config = dict(
    horizontal_flip=True,
    arch='transformer_decoder',
    width=256,
    norm='layernorm',
    norm_position='pre',
    fused_qkv=True,
    positions='learned',
    init='kaiming_normal',
    learning_rate=0.03,
    momentum=0.95,
    orthogonalizer='newton_schulz_5',
    max_steps=6500,
    batch_size=128,
    final_lr_fraction=0,
    weight_decay=0.008,
)
Rows from block 4, named by matrix and row number. Rows with one number belong to one attention dimension. Each number is 128 + 32 x the weight over the matrix's rms, rounded and kept within 0 to 255. All counts start at 0. Numbers have three digits each.
# q: attention query, key and value (stacked) (model.blocks.4.attn.qkv.weight, 768x256, the q third), inputs 86-171
# k: attention query, key and value (stacked) (model.blocks.4.attn.qkv.weight, 768x256, the k third), inputs 86-171
q.19:065100120132020192109122104129159160138103155069134112153092154101153149130157120118067086114156149098098133079163128111106125155069106137169107063154122141112096178142116195100135109126138054155137113163136154134100155125132129146157096127144114139124146099
k.19:088140120151085098066112159133121137168145118111134181162168121139138110132185130058139104163107165131146155125159143152122099166210125163162104114156126080130178188124068122111073122120143063077172192133104187116108124110125152123198095126133185192096132191
q.20:160152148160149156178088097143159150216091118152079149155157098085160165098076110094135121076186102135214107117106143097151119112175146134123154140076145136190083132185109125145139105110191099180077098189121108102160139145115076150077141159102152108146147097
k.20:212138140132079101167136104119103102117088087122146144132128176095097101124098126115150141088083109095156150157083137140131151087144187081164099093194145109070126146154086104105129097112096127135078183169122151124164068108187140099091158131159117179172135122
q.21:149109091119137082117090131092151179188139152135112125154093065127168127141204123123161129124162082106098126180096149162117196146132152116106072168140127144123125167083103137129121148133119148081106102123164170190103118128121148136083118150137119056144133171
k.21:133116154138153076115115118143115143073129135177101157126130177084082157144181129073182132139152087098160100127118141141109114144124085157158121128154164068135184143113170050172167133071115169123127102210156120129126142097161158138175196123129166205144181168
q.22:168193100118165148131107126094199139126114157142120152061112145144109122175189124133133150132135118114166124160147109190154151131148124163102190125156088040115134101140080140088089119097090069123076166124160146134113078117115094145150177085127134110208189108
k.22:185127085144082157133116139138165170144128144157147164105126106151133203181148135163084125121117076066154155116073075177139124112115127117122135069103105115117070114143132115195078138122161107166114120185103142178123080085137112138123093104132145116171155132
q.23:143071137122169158143153155123125117112127078167179166105142163162128159055149079181137144081149092117098109097030122157118104153124086136084138114135168194137166154127208107096176074118137155094166092126075177127158129096116092133174146111106135178141095164
k.23:102152152119132129118131147141096149182069146136118146124145149160090164140096148155144131075157123195128126068133172104117175072076113142136167123058148174097126156105099113112137090158129153086063088171121164134133111154147114156155128180145090098131088184
q.24:130060138095128153153206194155162117126110126139109125093149190136116160124109111092143091145137132083158114124141151146115146164049115162172108058075172125074131159117095123135104148169167198162192126098147144085130130154082103137114118146169154170119113129
k.24:150121134092112134115125154122113180182130159086145113077150152103110155048184193118099098124113091164222120132107155098132120168154129126102111128065091144094113106106141138117089216157113098101156117141089119158130159133115096173094170105151107089064122152
q.25:138132122177080114152071119112141095128130147136102063144119145164053108136110126118140113126195137109105164134107122120090111093148107154148134094075103122124119156109139191115088099121150169143114163122173150102102104121153120134090069136123098162124108137
k.25:174163163136133137110056171138125055129126159148192105094136164131146081175146146111156148065135178084101109121106104118146113120121107149172129131096134100124123154164095116096119118136096103116186160082154139096108110193134088083225129099097140107131066125
q.26:106146147218126171033153137106120091173129124165126112122105150103151095142097098216129102126143167117109118129112114083134147137113152134202090145128106134060181141109123166151104115130086139087144123147140109112101118162141162136069094098182102162092121077
k.26:060129164123150150129125152198145085129141137120093187073077110117153060102106103140126139117145155151075119147132104126120135102167144137134148164118129126095149105125142203167122084116144079169065171114144142074158170148148114128121125140127204181127136114
q.27:048041171105191104147121197158086110127104063142160134144105087071109095190144119096077177137118142112139092139172136113130099132180135141141124135098161095084128129117115150084143163142137191134078091165142152145102117135106139116159085157122137094126123104
k.27:141156148188155162098111116142092139046198075157132134195124103163054066116181144153067158179069143119132089158127149130111134111138074074111172165111125112085122170085122094138104182100178111114107121000093171046125105104156108112147095113149149139037103094
q.28:119121153124132058120141104182114108106087125154136157103113122103134126120147066104154160099098160108094117088118115097118116158090129117125152179158101146160074139139103087084105101126090152156164092112142106128132128166101146131163148177132150130140181216
k.28:122150121174113095156126106120137111154065127099106095163087132096125161084121072159143089182164167074081147127083117090045145146117092117117190148181058251121129138104123104112110144140173157155082076136115123173132118133145146159092100116115133087140168154
q.29:141152141158143105116162124130127146131097154113130123154114132115107138142160122135152117231174147142109122110125173107121124116069050175118095141135091172111158145124137162176151121138086110119113142151096131139128135172098156109139072108114144142118121139
k.29:163119127089124039144131131072162088103070068128073127099103141130146114116145108134116119173157109152113095106170111018128141114160089096105130125179145146159163143188155076118115122107070110094105119249162125174142162165148112177142172156131160157124116159
q.30:159129144110122121133160206137112070108138103164142099154117150157217128140056135085094086115087071139146135173098096132166144121148203156160111092147143082165185044044152107113096151208163072090123141126132157132164093179129149068141131098161072133088108063
k.30:134140162107123136122101110103160100144187126102202147091122149126171131150097166143087137142090131143135071147115170149099171090111116144067136150142189082138099122117078081156136119182167168095134113065099108096133209182087103169145164144155142101143130084
q.31:157123128105128068109090104116096112137112122105086145098145091063193152099154114146162145102035121130149157115174118150079097087154158130154089163165150183068079112207106112151166102159153109126096132134097096128121163172172136158144113098093116131147109131
k.31:143138099156120166141112164107163156095091118119066139165127148148117126104126131094166152138145111090132042114134074149154094130064214175163062107144116186188165162141143171117107093092145062099172117120107092170165128169127129135052087095093117086150134093
q.32:142152145113150151130150154095109136136099116175089137095137082151125170171043167148135186146047104103150149144114174142151119093158139105092161102179124096136088111158133120110141120094130071037134179129137161160126145151151142082149139128125143176128142057
k.32:076204144210147076116184078138074138088114130071134081135132086138066160059111158116107112118122149115108120179119101162093142184128116073121135123124195131134167175110121185150139090122085099180118134136163097112105180073080148105179207239093131071144154100
q.33:120153155103136153170098130108104222121154150157129163144114138136149149143140175093165188136126126154132175114157100070111134102097111113146129131100120141182039111082100120093116131118195119104143140105159113149157103120153108116057152151108066118130049124
k.33:136176095095179142160111159090127161173138117146111147112093115123126140089181139094176101095118125110154121118141166141127137129140108156096122076064094142195081144116104112135134139136123124110114130062168109102168167115136109113133116131151080148057118174
q.34:157094140120124100130120174144115099089080167081143153148157139161123136099148099135167132126135101093157059078119091105077132157125104135155135154129118099096112089143083085141135050137119110164188172104089084101107170083197117192134071116115114173138155090
k.34:136121117065118120144133110124174068137122138137142132100118199147080151135094148145105154134186176141192103160098081135091177159137147059072140180103121103123122138161114115142112150127102096149116090121141143127118118136159121154205048152148129134167170180
q.35:145058117064153157144051132105100184173153143182151178126121145085159128121110092157176154131112112161122141190113133138120128109060155116112093147166107179149090154163033145171129154180136100147102042086134108139175127132139091172069162105128134099140005146
k.35:109094135102124138175042110147113139160092136164094119169166174115077149194149166103099112154111114154152190196081117113061174089107208104105102104125137129134174133136100148116218120114114067159164124147139126143167115141135172124109136143138164090136141146
q.36:085147150144117127106155146123158145136145098153076157140141107142156113142143081155100093131082121171133082161145098104106121080187168099145159085116137116099133090096142118117138169152125139129158156127041161061076110173163100040145080143091090129130145143
k.36:071127163156101132130112120117137122126189134142095141157058108106158135110126098176099116107070126141132104175151138109087116076139133109149159160156079163154114138166163176108154117120138158139131065103088109116092166166127133108155123099114063172160141142
q.37:087139129104126119057101105207147110155110123084116117063140081128098189071080128080077134163118086067132161104197147124207162129143147174128163188100100128165100153126129138170142160101180207148156090176159107136059118123114119128170150143175101113132114110
k.37:134116109143149135108110121146171145126137084130152153130125128086139180031076100102173117080111085130117129096139119123152127098149140136183135089110107104217109130102129109151075125179118154145119137157150116169118085130073153127114129130171173183123109115
q.38:101161142139134104096112164105108176150124118112199168082082109112100143133068152149099150119107111131115119137171151139112147158127133179139091175099112126177180120088178158086128128170099119051145127100137146086157181139121155130069102119125161123042152149
k.38:141119052168098111080145205096157142143183144110187173171160041113155070084090165117128158094126171129109144044114112108136149155157178096112079172139114127125133071106130147160135183142130128157099141054111111056096136129171069082129118087127134139080160110
q.39:138218090151150168120088190164117083119098074181103137174172150079153091133171178148132129133166117097178142146091140149123095141139061121143154116133138103109110165108100164186146159125118115088111045127131138150138144169091094183126184102105129128157166117
k.39:113112090100089163144130167132085134075110145113168142131143121081175115195118112106116179134172099153176112131128134118091119176099091191079091133118174130124089156101112145131165121161121068077115165186099127096171162127152083189121124140158120122110146184
q.40:140110113083136099113158147163125116123206044089121081148111196087136124152111093138145142157101124156185121119202253179169051093163108196071115156152100111144161144096150109151143075154113146079116142158158084111109191142157076129148098104117137144145108121
k.40:115119111125132184102092087106123132108089102122125075175154125086128076170094130169204134161084112114110086160150142190203080107154134166138146089122134155123115106089119077138146157165139121149113141166122161127120180151077033114125127110111068132165086162
q.41:150136143093119161153137135142114082103059156106219117176132131139113085116090135064114103110186132172053089146097095132094108136168148108101172120077163114167117116090122132180090069119119142146128110153095150108168126141102152184156124112181099157115154084
k.41:154136168124098138102110092157122091140117109127209146065190152159106056104140141067136133159108130172099147121122127084139126105143085163150109091141135105130157124117112125096110095009152164138088123211122125183157091113081086178095143130182138117150111129
q.42:076108193183161138176156171150164169124163133196181148171103167134126155095166106096149121089143134087124101136116114127099104152133202131143169170137136151107143164110103152156113166121163097153084085156103104089060139193103121059134116192149196183090124140
k.42:128104196118135121121182120200105124120185137142185128154122139170168094165100111170132099057110075112082138135146158101111150174124151100138168144160136121097160136108176097092102110138143059118161135130130091111126121148208126145074140106119160110067031117
q.43:100162161093147129163151121144108096154088161111139152145138140132051089112101121107158090149116136136152110121095150104115122125173144142117086132134094106122128161102150141147161104100124135131194129130092154147161172158149116058174178146157157090147055106
k.43:126154104140107182165160106124075091171141101118166110108100106157128161158105109081063092148094133116120153146125142144106082118129113101173146166128150100106110116091156102143122111102134144168130112042138152073148059119123139107130119152153172088145064141
q.44:153181119185127156140135150113185099058136134161089101117121160146115140116120078136103147168133119094186107114121125111090083157152122129163090129132168192103097100141094150125127147037100103101163170178135223173144123147129117103140079130160067111122133151
k.44:104121145103099162155097163071106126075104139113086087085114122157076143127089122137099169142121149153158070078138141087108123166100164159141097172152127157114108124152118100123158166073108181157142161136130116134209136111143169153151107109088105141119094107
q.45:119163108125124095179136089099157174155139134143123077173152128133141101113145137105178094090114158106185110144131084130103092110120112120108158100164066121169125079130142122096175142132138134138136105126085109153129092201075146122136154126160157138098063103
k.45:137104168158172132120118085158158171043148131167129144182061164125136084107177131166163159086165154100183153162164156158122103117138103084162127034132099112154084153151102115118136156100140096174149135127072152125165083158165192123120188126139142136194149077
q.46:187125112139122112092121076109162144128178185072088145082114131164143143113127087134178081079135100159129112089136126168063161109130155113158190159144060168052157129156153098126122179140092152136094148124158154119100126143114096084129151092101125109080096144
k.46:163189163121158064085148093190112128123159117071143137100108134140134137128121096182130116082113109092105114098175153153141129136092084147053144151136132131117186105128117141142126143162104164123130175146155114096111137140103200098130100035098126104100131070
q.47:120054104133112106146125136139169153130067141088151081111111092083133104105182142178071055104188138170077182136143132073155124202140144135110046109117128107157089159155123101085163081107147105137118103172152124125133131118072122185129149187079150134171124078
k.47:162152121151078109170139141188104129140135138140098133133083135129116115086160126122094126147146183081078133151142174081177120154127172132124122082151125119100104167127032174100104116138132182180130184121065130117094109097117108071164193132115112117190114057
q.48:125148103173051145176181127117140173152104194133152155145098163150146082129118106111187122151185170139100109107089128169174110092091194098103170106124136137134154090170127136086168077099102160145118153082174131234116088128123136086129098160194125089156102114
k.48:139084138168121141156096143100149126191117142180166181133137117155109158116129113077108098150215139096092136118059098086143143075143109137145141128140119155147139125132164127123088067152150096152181124132073154165122161139123141077068108152106117145103149101
q.49:125157157164120112138094079128155192122068095144142166128105094121190120110110079109131089120114142096167147121108129155136150146094182118098079048084073081138136169130154185138176127179113110140172086135172063143199100124152163204051207165135126108147173134
k.49:131117157130154136104116150100138151169077141111109102136117144139153107080167102152104113176144138120115120147142158123168132155052076144128098115123116075086120200138032181068094170146106164123060123184180093158132100147106100147056167135155065175160163035
q.50:118117163098114168138135168169150117102126096137128074141174146171125110139123130140115150172088155092118158088137095150189188110117100069139074102075142068124164154127099093112120074102131084164106146126119177156143119129142144088110118121148129121111197148
k.50:113160131092143130104122167084152115158133109108130162150096138177093145126123141134125202124075134119101113134143107181146058134105101106122120124096131145105167135187123093147109086108144125130118148150110131192090054107105196111086192099154157130098135178
q.51:130102118096111096110162063140116163093148100117091124139131169011188147134165120054178118123139136175173137196114174114181131127047073170134107119183146142058149115076105142134130162108127162165113098106117197160132119069162172158165205149099162092183126139
k.51:178103123216172127143117103106183161101149103143125126102117115127193140102116144113127142150140137153131137072109163127146178079142105158150168146095151141108101077073132169128152121191124128149137068127109155140070143113071132141110125137139096092126095118
q.52:117157036117082115076154107120127096125198120100145114104151096167116119115163188227127103107059152141088118137133115136087119156097126138124105115177139166108177178126214146107164200109071121154092129116145168067159072136117122131134114136080109150127135193
k.52:148173120098103143111099120152142099128101213154167178058101124135185107129142106183055077136110127155115105166142104096135162131051154121131170101151136164185110136110175100094134122118118094114094133152169086209128130149099106112147139105081077101118198153
q.53:112129113149125087120059134081085096155131157117166169107090128156139144186135143099109103129086123155098128134140199141170057168107119136122124149142136117139104127156195095134063090112138112120095138083131094151104145092133121152056188082109130108152142183
k.53:178150085111131073130147142123075131149140156148156138157123178146127166200130119083149103097108093123123144079094126145127079173071088082137124163156105093144114088113155120156075132096165161107185127045146139111156149077155149115084096147130116135102138136
q.54:099096173135090107139158099031116044163075145165065139189147067155067118146123160112114204130180106123132081103107120138137100101123112146124140106105173101155177093136182122159098093079135101124077116118167127136119111141118084127165139195107149115115119106
k.54:053059103147108158130156139109100134139179119090102064119165134161062086124134143135054137129138116162191155113142123134128113113098101131147166092053147065176078138082135148131118134113106072094133106175128179160125180066120157114102178211119195109101153103
q.55:146146120132172139197107136076087101079135148083101156087143062134116162152168144162069129197170197076093152155121132158117111121087087080147170148172194170090106173116121084115158159148115139137088169124146116091096086109109138149168126085095118069111154191
k.55:128101180080175146177115084132128132087064104079058139125167096135145143130091104126174153207133095127133203049122158162127160116110138115074169129088118121113101148147134091141139125133115185119149090119179154146171099129156126129174061150115114131166158170
q.56:132088044114056159135144096177146151080162144118073083171155132126095153151124160166082121111132147138123106137126134160095120087178106092131083156140104159143156119157106108178119103095165120106142115120142155087132120078110145146105164137134154189130131175
k.56:158110120104079105090092104181135173083151112133126097098155133107087122125193111084148089120088128112133048141162145146135152088136192155079149164147157151157120135239103140042091119118116150169160143112133133123128142153112130133111128119150120065131105150
q.57:101078148099207199117139163081116122108126138123150101133126118114108127121105104122113192069105138105140230114127090150114217180102110100136112092067112102172154087138135173095089112159089164102162136126106162108097083084143145073104077074107169143149203110
k.57:117163094126129131155118077077151146086114158136067131184198122133161186187132090157151166117104158101177110146094089122101104103162084122127161127148111102124202122150201100149148100140080173054145133064074144097104137173158107124152140108130171128110154126
q.58:145092080100173124074110084163115144129146074147135141166131125189124133131134116189155192124114141127128169059109145101093202141133140195097106087114138170103150138160139080166157155110114143167077158160086074152089146106119150134147068188031163130112186047
k.58:162124077129109096152153142102167054108175088096086093126130070127150129214042119150171130162179162106152107149153140140143126119137155155096094126150136163111073117098140083115150142097160180075104113137154122122076140128155111170133092155051155125140146177
q.59:124124106086119183125126158131074148131145102090136133118143144138142158120142120150142074147120130110092121115124052117124139079176179131164173127160136073111158118175071127111078165125207106125161124143134084111140112101153199135099078098144159096158100146
k.59:035107175129084164086157069131158122125135068074119136131113119094106099104137154177154078132139144116127161114081086119147171142251114130142151088119127130180126114080139081178087148108170118108144154169166088128119109115093158133124125176116149135147149116
q.60:186125108189124109089174107078146082130137076103181076112178117098151119143167117084118161093133100136065077121131151113150138140144076097169149163140160107123056120171126098122084151148101135142100192128112133183090183057110163124114130153087120146143155125
k.60:124110162121153095113120131149186181130131089118097107123174131122177164175151141135181110122142092127145134073137131120125168099115105162190068204134093137050097095092192127141157117144134071096150154125091174134136117167137108138169161047121150149149125151
q.61:134143143180107086114170135173137103127131175129100096112084139102146131154079149146132098106187125159124165151110148114183135161129091105154142113079149140100150156136143156075139081210111149173133113110157098109163140132129131097124107114173114123063135117
k.61:155151137166169057136163216158108121160117112161146119125110135140152109093108120089112179094129117109081181113150148141191094153154098131184134135081088132075157121176099149159113137154171150162065139076121113105101136137118105168111085138142130176096066132
q.62:101139133135095094081110173177133085182089147188095164093150128098123161136093149110129119128127119142078092171184030120132165107127166129139124131142132166120113150144106143110133150148170138102157120101090122119164159167129129160213101095214094172107162122
k.62:138123151085137097048134149128094061161065149195141170112159158116087120139146131189116143170125121188082110195196098149091144109129199068123080108155139154107119159154145143140174127145154125144134099102133159171165096173116136117167085079158093177095125135
q.63:146125211180173103160111067132081108154163078125126126097060150112090083119186124129102133150156125126134149102150162098140136124135080193112140127111148131104162095086112147110098141152127166162123128116154148096140146128092109137161074121180089135189072138
k.63:091104124132137152160179181076125123110126123158062124135102104096102144141203192066105122156161130159146117133071127105106142169138155185109098172190102159096182117137131158115127135166139105045110094158124093071148130095194122158149108148159154141185139094
q.64:048106132146174149158119113143128123088150119108124097149132154084148132132115074158094173144130193145111146133157135166121132111055106117108128149129114192146138061105097172134149143119165105204149125182123119174176157177162118128107122060129161128124142112
k.64:205164131162124129140074105113087161116143103148129128144155086106145085170140117125152106155090160103102115066152191126122091138104088082135167146167114164141124123093171080132132113123155124163140132102111090038090164145143128066135141142132071061139099120
q.65:118127168104093102116122075127138102096136146138101069133189134061106152126113140099126120163115118109100115131114131124154153127113169158106105088079130158098135190100142195086089139152143103070131150179195182127123126166110072125148138165112095146143093125
k.65:122105134086133124163142115090119115137149118106149144090115156061102141110105187143117100087154146108101091125080114144135093095098143155111130120145130095174081110158054137087101094099125175120089063120143198095057126121122082159146118183114176113136106123
q.66:097135166103142086115097169140172151163080109100137109123113161136098153171134138113100106100144159118094141147092149163097107122128114092167085124144080099100130171138188101076109131140085086091124143176094182159126146200076198131173145116135135112071161138
k.66:121149106124136145090109078155107096135095141080135164153101165140153126164139122180112134098102146163133079183203120112127130149161110126100036130144085119098108142135127098154109145148112098124141137096097158133104119187157124071166137105123130173100111127
q.67:107143105139081098139107132142109148137117129158097135127145139099135125119139107158139089097139115137134118167105090149149142126085145121137082110123124144139162104135057102143088123135118138128146100086107129148190090116098114141157103078171188135149203138
k.67:147118115120097094143087098175156125152139098115163081181080154133113132101172150141096111146144114061144128112131106107096113164124105113079101042136124170146157110149096146137099118166133109151202146123163092138211115140116155116137139154097075163121119090
q.68:187144147148112089109141107149131094075092099106138132117165124183146142152119141125148109169136074144159144096114094179081147173123127125127127177079142115142136135168083122103109157143149197140086109131121180150154093156140164154104115117116126183119203091
k.68:211105112119094130120149129154133144144117061119131162164249168122139155130131081129176136154152140126147147145125089175185161184164123156136084180124131142117105131111132143102148096154087091104115103153114149143144110185135113140069103067162147140120153104
q.69:169112063109085161143109102157173134176120122047132096120133137140131118128121170108119053130123122106154142125101132106148117160135102189117144219176090096155155163133116108155081104118116120111193180080092082146124112093097141181155132147169107144179164085
k.69:175126104113104109143114081120128105129046166083120068095091085090111130121144078112107174119110190096126097130106106131128137139119114199128111185122094167133127163140139128122136126141130098148115182107074138135094164084109177116108153120108115147153132131
q.70:188082122125149152162146123106148179072088123153091137152145069089099151154167105165122152143160133170119175125163059100133117103124115122120120079085131169072105104112133143164152144116148130125124136114074136063119114194105078125162150179134055161163087149
k.70:113124138092158084128142135149132198179108098109154185090096118149128113161103146188099133139145115141133217092130132100110124134091166106080107112141164174083098114134132157137129100157107131122171113125193087142153160166112087150166173140085144111111097103
q.71:084100136151118186100143112129169088148137122154164193067120157101159121093127154128110136149151148094137111124093140096054138143127117138183147053164126118090064128176151133053144141133149142112136164174139101140087132086157090106166119115147161115139094114
k.71:113164133156144126132143221130152095088137171144180115189153098122137170129147109200130172141094133125140107124136140091113094140103101120126171156108125096092138236147132144147149152201121097116092148149162109104090155176167127075151132109127119144126125101
q.72:110074159142143170130121129118070132115122122186130084128131158097130114081110125145105184165164116145128197183144093112116138189173102173142110111154152111081130120112079141117095100169072126074138132164098110156154125151117131100128089134100074081142131137
k.72:119150096110130163143148114120132168163164088188125070196076083089087166061138073139127135167135179117146105103106098168110119139061158119204096130118070088093160133154125145127126120157136147140093125128112074152122130126063145073138135165173121208121089104
q.73:123147180090154094090145150129141139115157078163135136143136115128145135119132115150097139149102173164156123145155135119096101109055125168133081118078095125091139103066081112051099084104112132132129093104159112102160149147146089167130070151121190153133209135
k.73:173081150116088096091109180123141181128104167128168155153183114191129131178116144143136140162167126127145125148154127050080153125142098156151083157135108117132138106085153106192119116114159135113074178161169153125097110179082099098157136161157152112131141144
q.74:117156129085084086154093088150119152139116155109144123094135087159131106123159130115084147146081150114180099132087178105120125131160116110117117071143135132094144172119136115156086137170129132150124116086159153095071151099075103146095120137113157118146178136
k.74:101074094073136115173119162151129065140143129154110052184130136167152108149110111140132111088057144192128108152142170146158149136121091164093114104112112122066161134146164101167111138137069178115171123153140171115131136105191085119113142154129125173124143137
q.75:071112102101160168108099135152124107152161130145141185128154085113076160109101152038109191106165128138189139134087147091087102168123091117150163141126106108134131059119166126155118153111147103099099080123150166186096167114122114101155169092162138152119122134
k.75:082151155127120126152133073139128191086135114112088153130160110069135158144102133067162153093133122118166120066134140146069100193143109111112150101143150114158170066143179120111145140124109112185124142097137145139160104097135178121091127110119152163166133156
q.76:084119168125087137147098143123105112087148090199156171083132132179209141150189085200156122184047109159095145174115128079153117048111144114111164142034146174127146118126143206124041123120100134115159112080063138158098109087182185168105069169143121084121131147
k.76:107151115140051094114086154091114125148096126076162137093139143235126144135111113146169069155075148159071122082107156176137103083194155142172127136103177129154170102127079164097082126128139082101172143139125124127140115066095152135186139167095141096140143112
q.77:156089140147147162058091138165149092175121100140102157136118140090137136156144139087191096075156098137155092118160132117137120140131208166131092034123118143123086125124162091143127172071163178141125072174111161134169142130176204092106113146091120136095119143
k.77:082069079125117175149152103183129166177175099126081140103150087124134091132100140125168127184139094087106145133119121165150120145043163165134107116138198076097134104126092098134110140063131196124162143123151080113090104142142105129074120099188167146138092149
q.78:113125121134043117184120124099094148149063151150144093149148097111138132134155085122164162114156147071157130137071105125155130110129134075129157108168144117111111157070118141125056081101132156101182127149120126156092142123074186160111135120107133180068161088
k.78:107148130109171122135087135144159167099153121109145116087133159138117078123102150104162096089162084149137143128083125086151129102208123115124139130166133096132123136152158100141103144141182136155141182153094167150144100108137162067152161133131166079130100097
q.79:216135092122180165144157159146102153144144144107101087161125137128117131105116134155116153158119123111093124102123104137143143094143103168162154161180161117137114141140159111179141106165115139125169139139145127077135088096152153063148156099052141104187138109
k.79:129080167143090144090144121141121066091110124114129116092137110167163148138145128072110147165133070152079172148087178094090159127107136176078181158127126151172129157118129127137138158142118179095102097086109152152106141102129182144118121093061139171150145127
q.80:111129154097064133150072119149153094142135109095064140111124172166143165054157106166093170140145160176061117118151148130215122066115136138133133172121158117095145115115115096154154172155186064128143125154174052124142172102162120136109120126120126150098120142
k.80:197130120154197178081174108146131134129162081166078148122127154159096212053126132093149098105140137169121092078198107010180125092085172137147131079131110181111081148159161154122098145133184103196136122147136052166105142104098136107115154177119091137161126072
q.81:137157104152160131138114103093107163173108121119102132138124109162089145051097119093194068186204121094149121151114092091134118128140198135155154131129166097111147104138119134107139124168130171067109165094166098143144146134169134154174150128075165124099098124
k.81:144195178113167140092091112125070122155107120101097117067153114090098121079069156080099066177162132131137166143108103112131121146125130101112140154103103135123092100130129114112083147140139109071164159116170123110149095096081061162117089184096122181161101145
q.82:131166138175093169169142095106134144167099154124146108137081107126131114174117068113150128089108125127108140065087143174127084117076149149145104153135122134104138116085123115128204098147096140108133149086122151129094119139093134063144181105175125095142135140
k.82:116134177153116141154151124118139038065156153048170105090126073116124162122136145117130104104104109164157153091131141117107117114103118083125149133138130157090121090055157135124117152102139126172193132120094132188157059098136118138113110108142169113142113155
q.83:091093156194123167094071181115235116037156119142135159108117123117130142194125112121065168127082144120125145110181090108143162141203113133100153176158149112140088140125164160149139168133132122155102100129217128077039163126142118111126121166125127055100085137
k.83:089114162184168056114088170151184133151143106132115154109126164144129109164152141162132124085080121133131133098129125152113108133136101197124111106124153131131111170058150146172201133114122071161131156173139100087086161173152135139124078098118091132088113095
q.84:060162063137111095120168218143109073099136127100126161140119197115096149156093122107177097180123176114116164096165179160150129169108138080162126127169150146206136166121105023121202159049143128121118083102123073150107130116155085180191080109180101120142088099
k.84:100151092197120156115191133115123073116165170151161159142086140108126115128144080105066157139128182116130124163103141165111105170120100135179170099088163125165099147097089112133157099111133075109146137121141182128123192080119106189166093134114169085122129115
q.85:105100142109099099101158141083106112052082093111101110118140109143160131155101139154119177112161132152133143110091087169086132143126082155081119098146077097164146112153181125142091143139144163105097136088070144116175092108114203117092168102133148106123122176
k.85:132105146142163115072119106130119141115121152152122130164171112128164144123148127094134134131123116141131122091108165165140116071088113112082080137135128121077183141159122102073147136115162160101110118098110115102142149162128148122155129145153096117155147120
q.86:107173120122191163112140169112125135125109158104143105160166148123140139094101103152071167121113133125105122147144096155113137121194118070153127159099188124126142152120109099137121106095088119116139085117083151125158151136117138115130090156070126099123074118
k.86:136175196152125158172117134084133092124121167107071118087149070170169159116122152090058194186133129173146146160143173158151171175145130111153102159107157135138145141112132115181145093120090161089153100113157125108203182164079139132094132116103095079114112164
q.87:145105138086142077151083122134135151127108151166137067141082140076088109132057157162111099086145155137111116117129159137168113136178105134145116161136117154143154154161126121114156069148158192176175172089182143144147127101139042091112161128169086091143097118
k.87:183102087128140115124145062180104175105121057132110142133150063120113109170161167111097095142131138118150160089133126091147172143160150122148170113173080123148123085125091136120185112134125189152104138088130167131169113110091100143088120137136073106106139111
q.88:141182117161143112172161127110132127173153087117151152053155177168118164161179140111130108119158110109129103088144164134137104160078143148124112141078120132168042149159095098149149126074121153204120148158191084154099101157168103170118142074090106180130107156
k.88:118151128099129186161097137101143197132082149125119198107107170144132131094172127146099080140141079102218120092120123127173086121126172141086149074075159072126124101114046121096130171091122141132134142192141146106076149120127147169133185128148148169105135139
q.89:166190109139124076102136135137141179132173186191133191169125082161061034099095195075065112112110116133129067119139173071114159185096130091092152138087113135171203120141087141090185160139105104154062093136118167123194127133123140102113188132101219140134127158
k.89:168129136117104096122098114105102130202182132105137194102112180093122166092132099088135143113139064102106126179101101154104117123201165009155154110172096140171134096138117136096130125142148178173080135146124142147166156113157129196057104097103135124096164142
q.90:135158117141091123136120106112082105131141147065136141083106121160117103097112169105155089097114085139092186140131150171115124151153123126093141159149087094129113085102114161142128130142145056120075160073145185108171088130117144136066169108164100146128059102
k.90:139114111111144179107107126132136116140137104155121088089075105161116092145104151172096117130080106122115185188174108102095133109096144123143113138135149141128131111126132122117137134105089104112108099150062122101132076184119175141132151100109121066108116166
q.91:126077087111169158095166095084156176134123147121120131163116133116152077137126080129111130095086154103121130163127127107176135072117177085151131145136131165154095122157159169113176130101091110166153111120116063094134127096152110146169094234134135091108111136
k.91:104096152131170161100106145079143118072140158116119107137119152092123137114128091125141153161128150141103132169124132059159151148154148129154158142154153119126101124138180120125086126123151071092107104172124119167152128120146145079092137165104186170144103177
q.92:137153129154111110153176087187089105121161171111158105185130132124159102114172142084143113111084082135133124112156141141100048124176107141127132125196103150164153135166147127184134139137163130161106177130030145101043109175132113141117115159163064110135194143
k.92:121159108171118073102169108083101142120125134139105154135094140112150055157091156145130176081142149150104095148123117139161165109162103141114169126170109098156139090153137161117142133100149140119121090081141109107119131144163110125144123100139106077097148141
q.93:145114189121151119071118153181150106161164139143162090152130089121119104138150166141135130146068087103112095126130115139139131129172132111093113130132063077088132115105100136143131112135123069091089098162229115114129143159145156111147120121120095137110095168
k.93:077097150084090077118195168150119135138111183153171081145125133104139140099120123148107155085163171098106065145144114154121163100160169111164101086155128137119130141147124128094154094098114126126063096168147131120119075122141129124165106124134134132137175158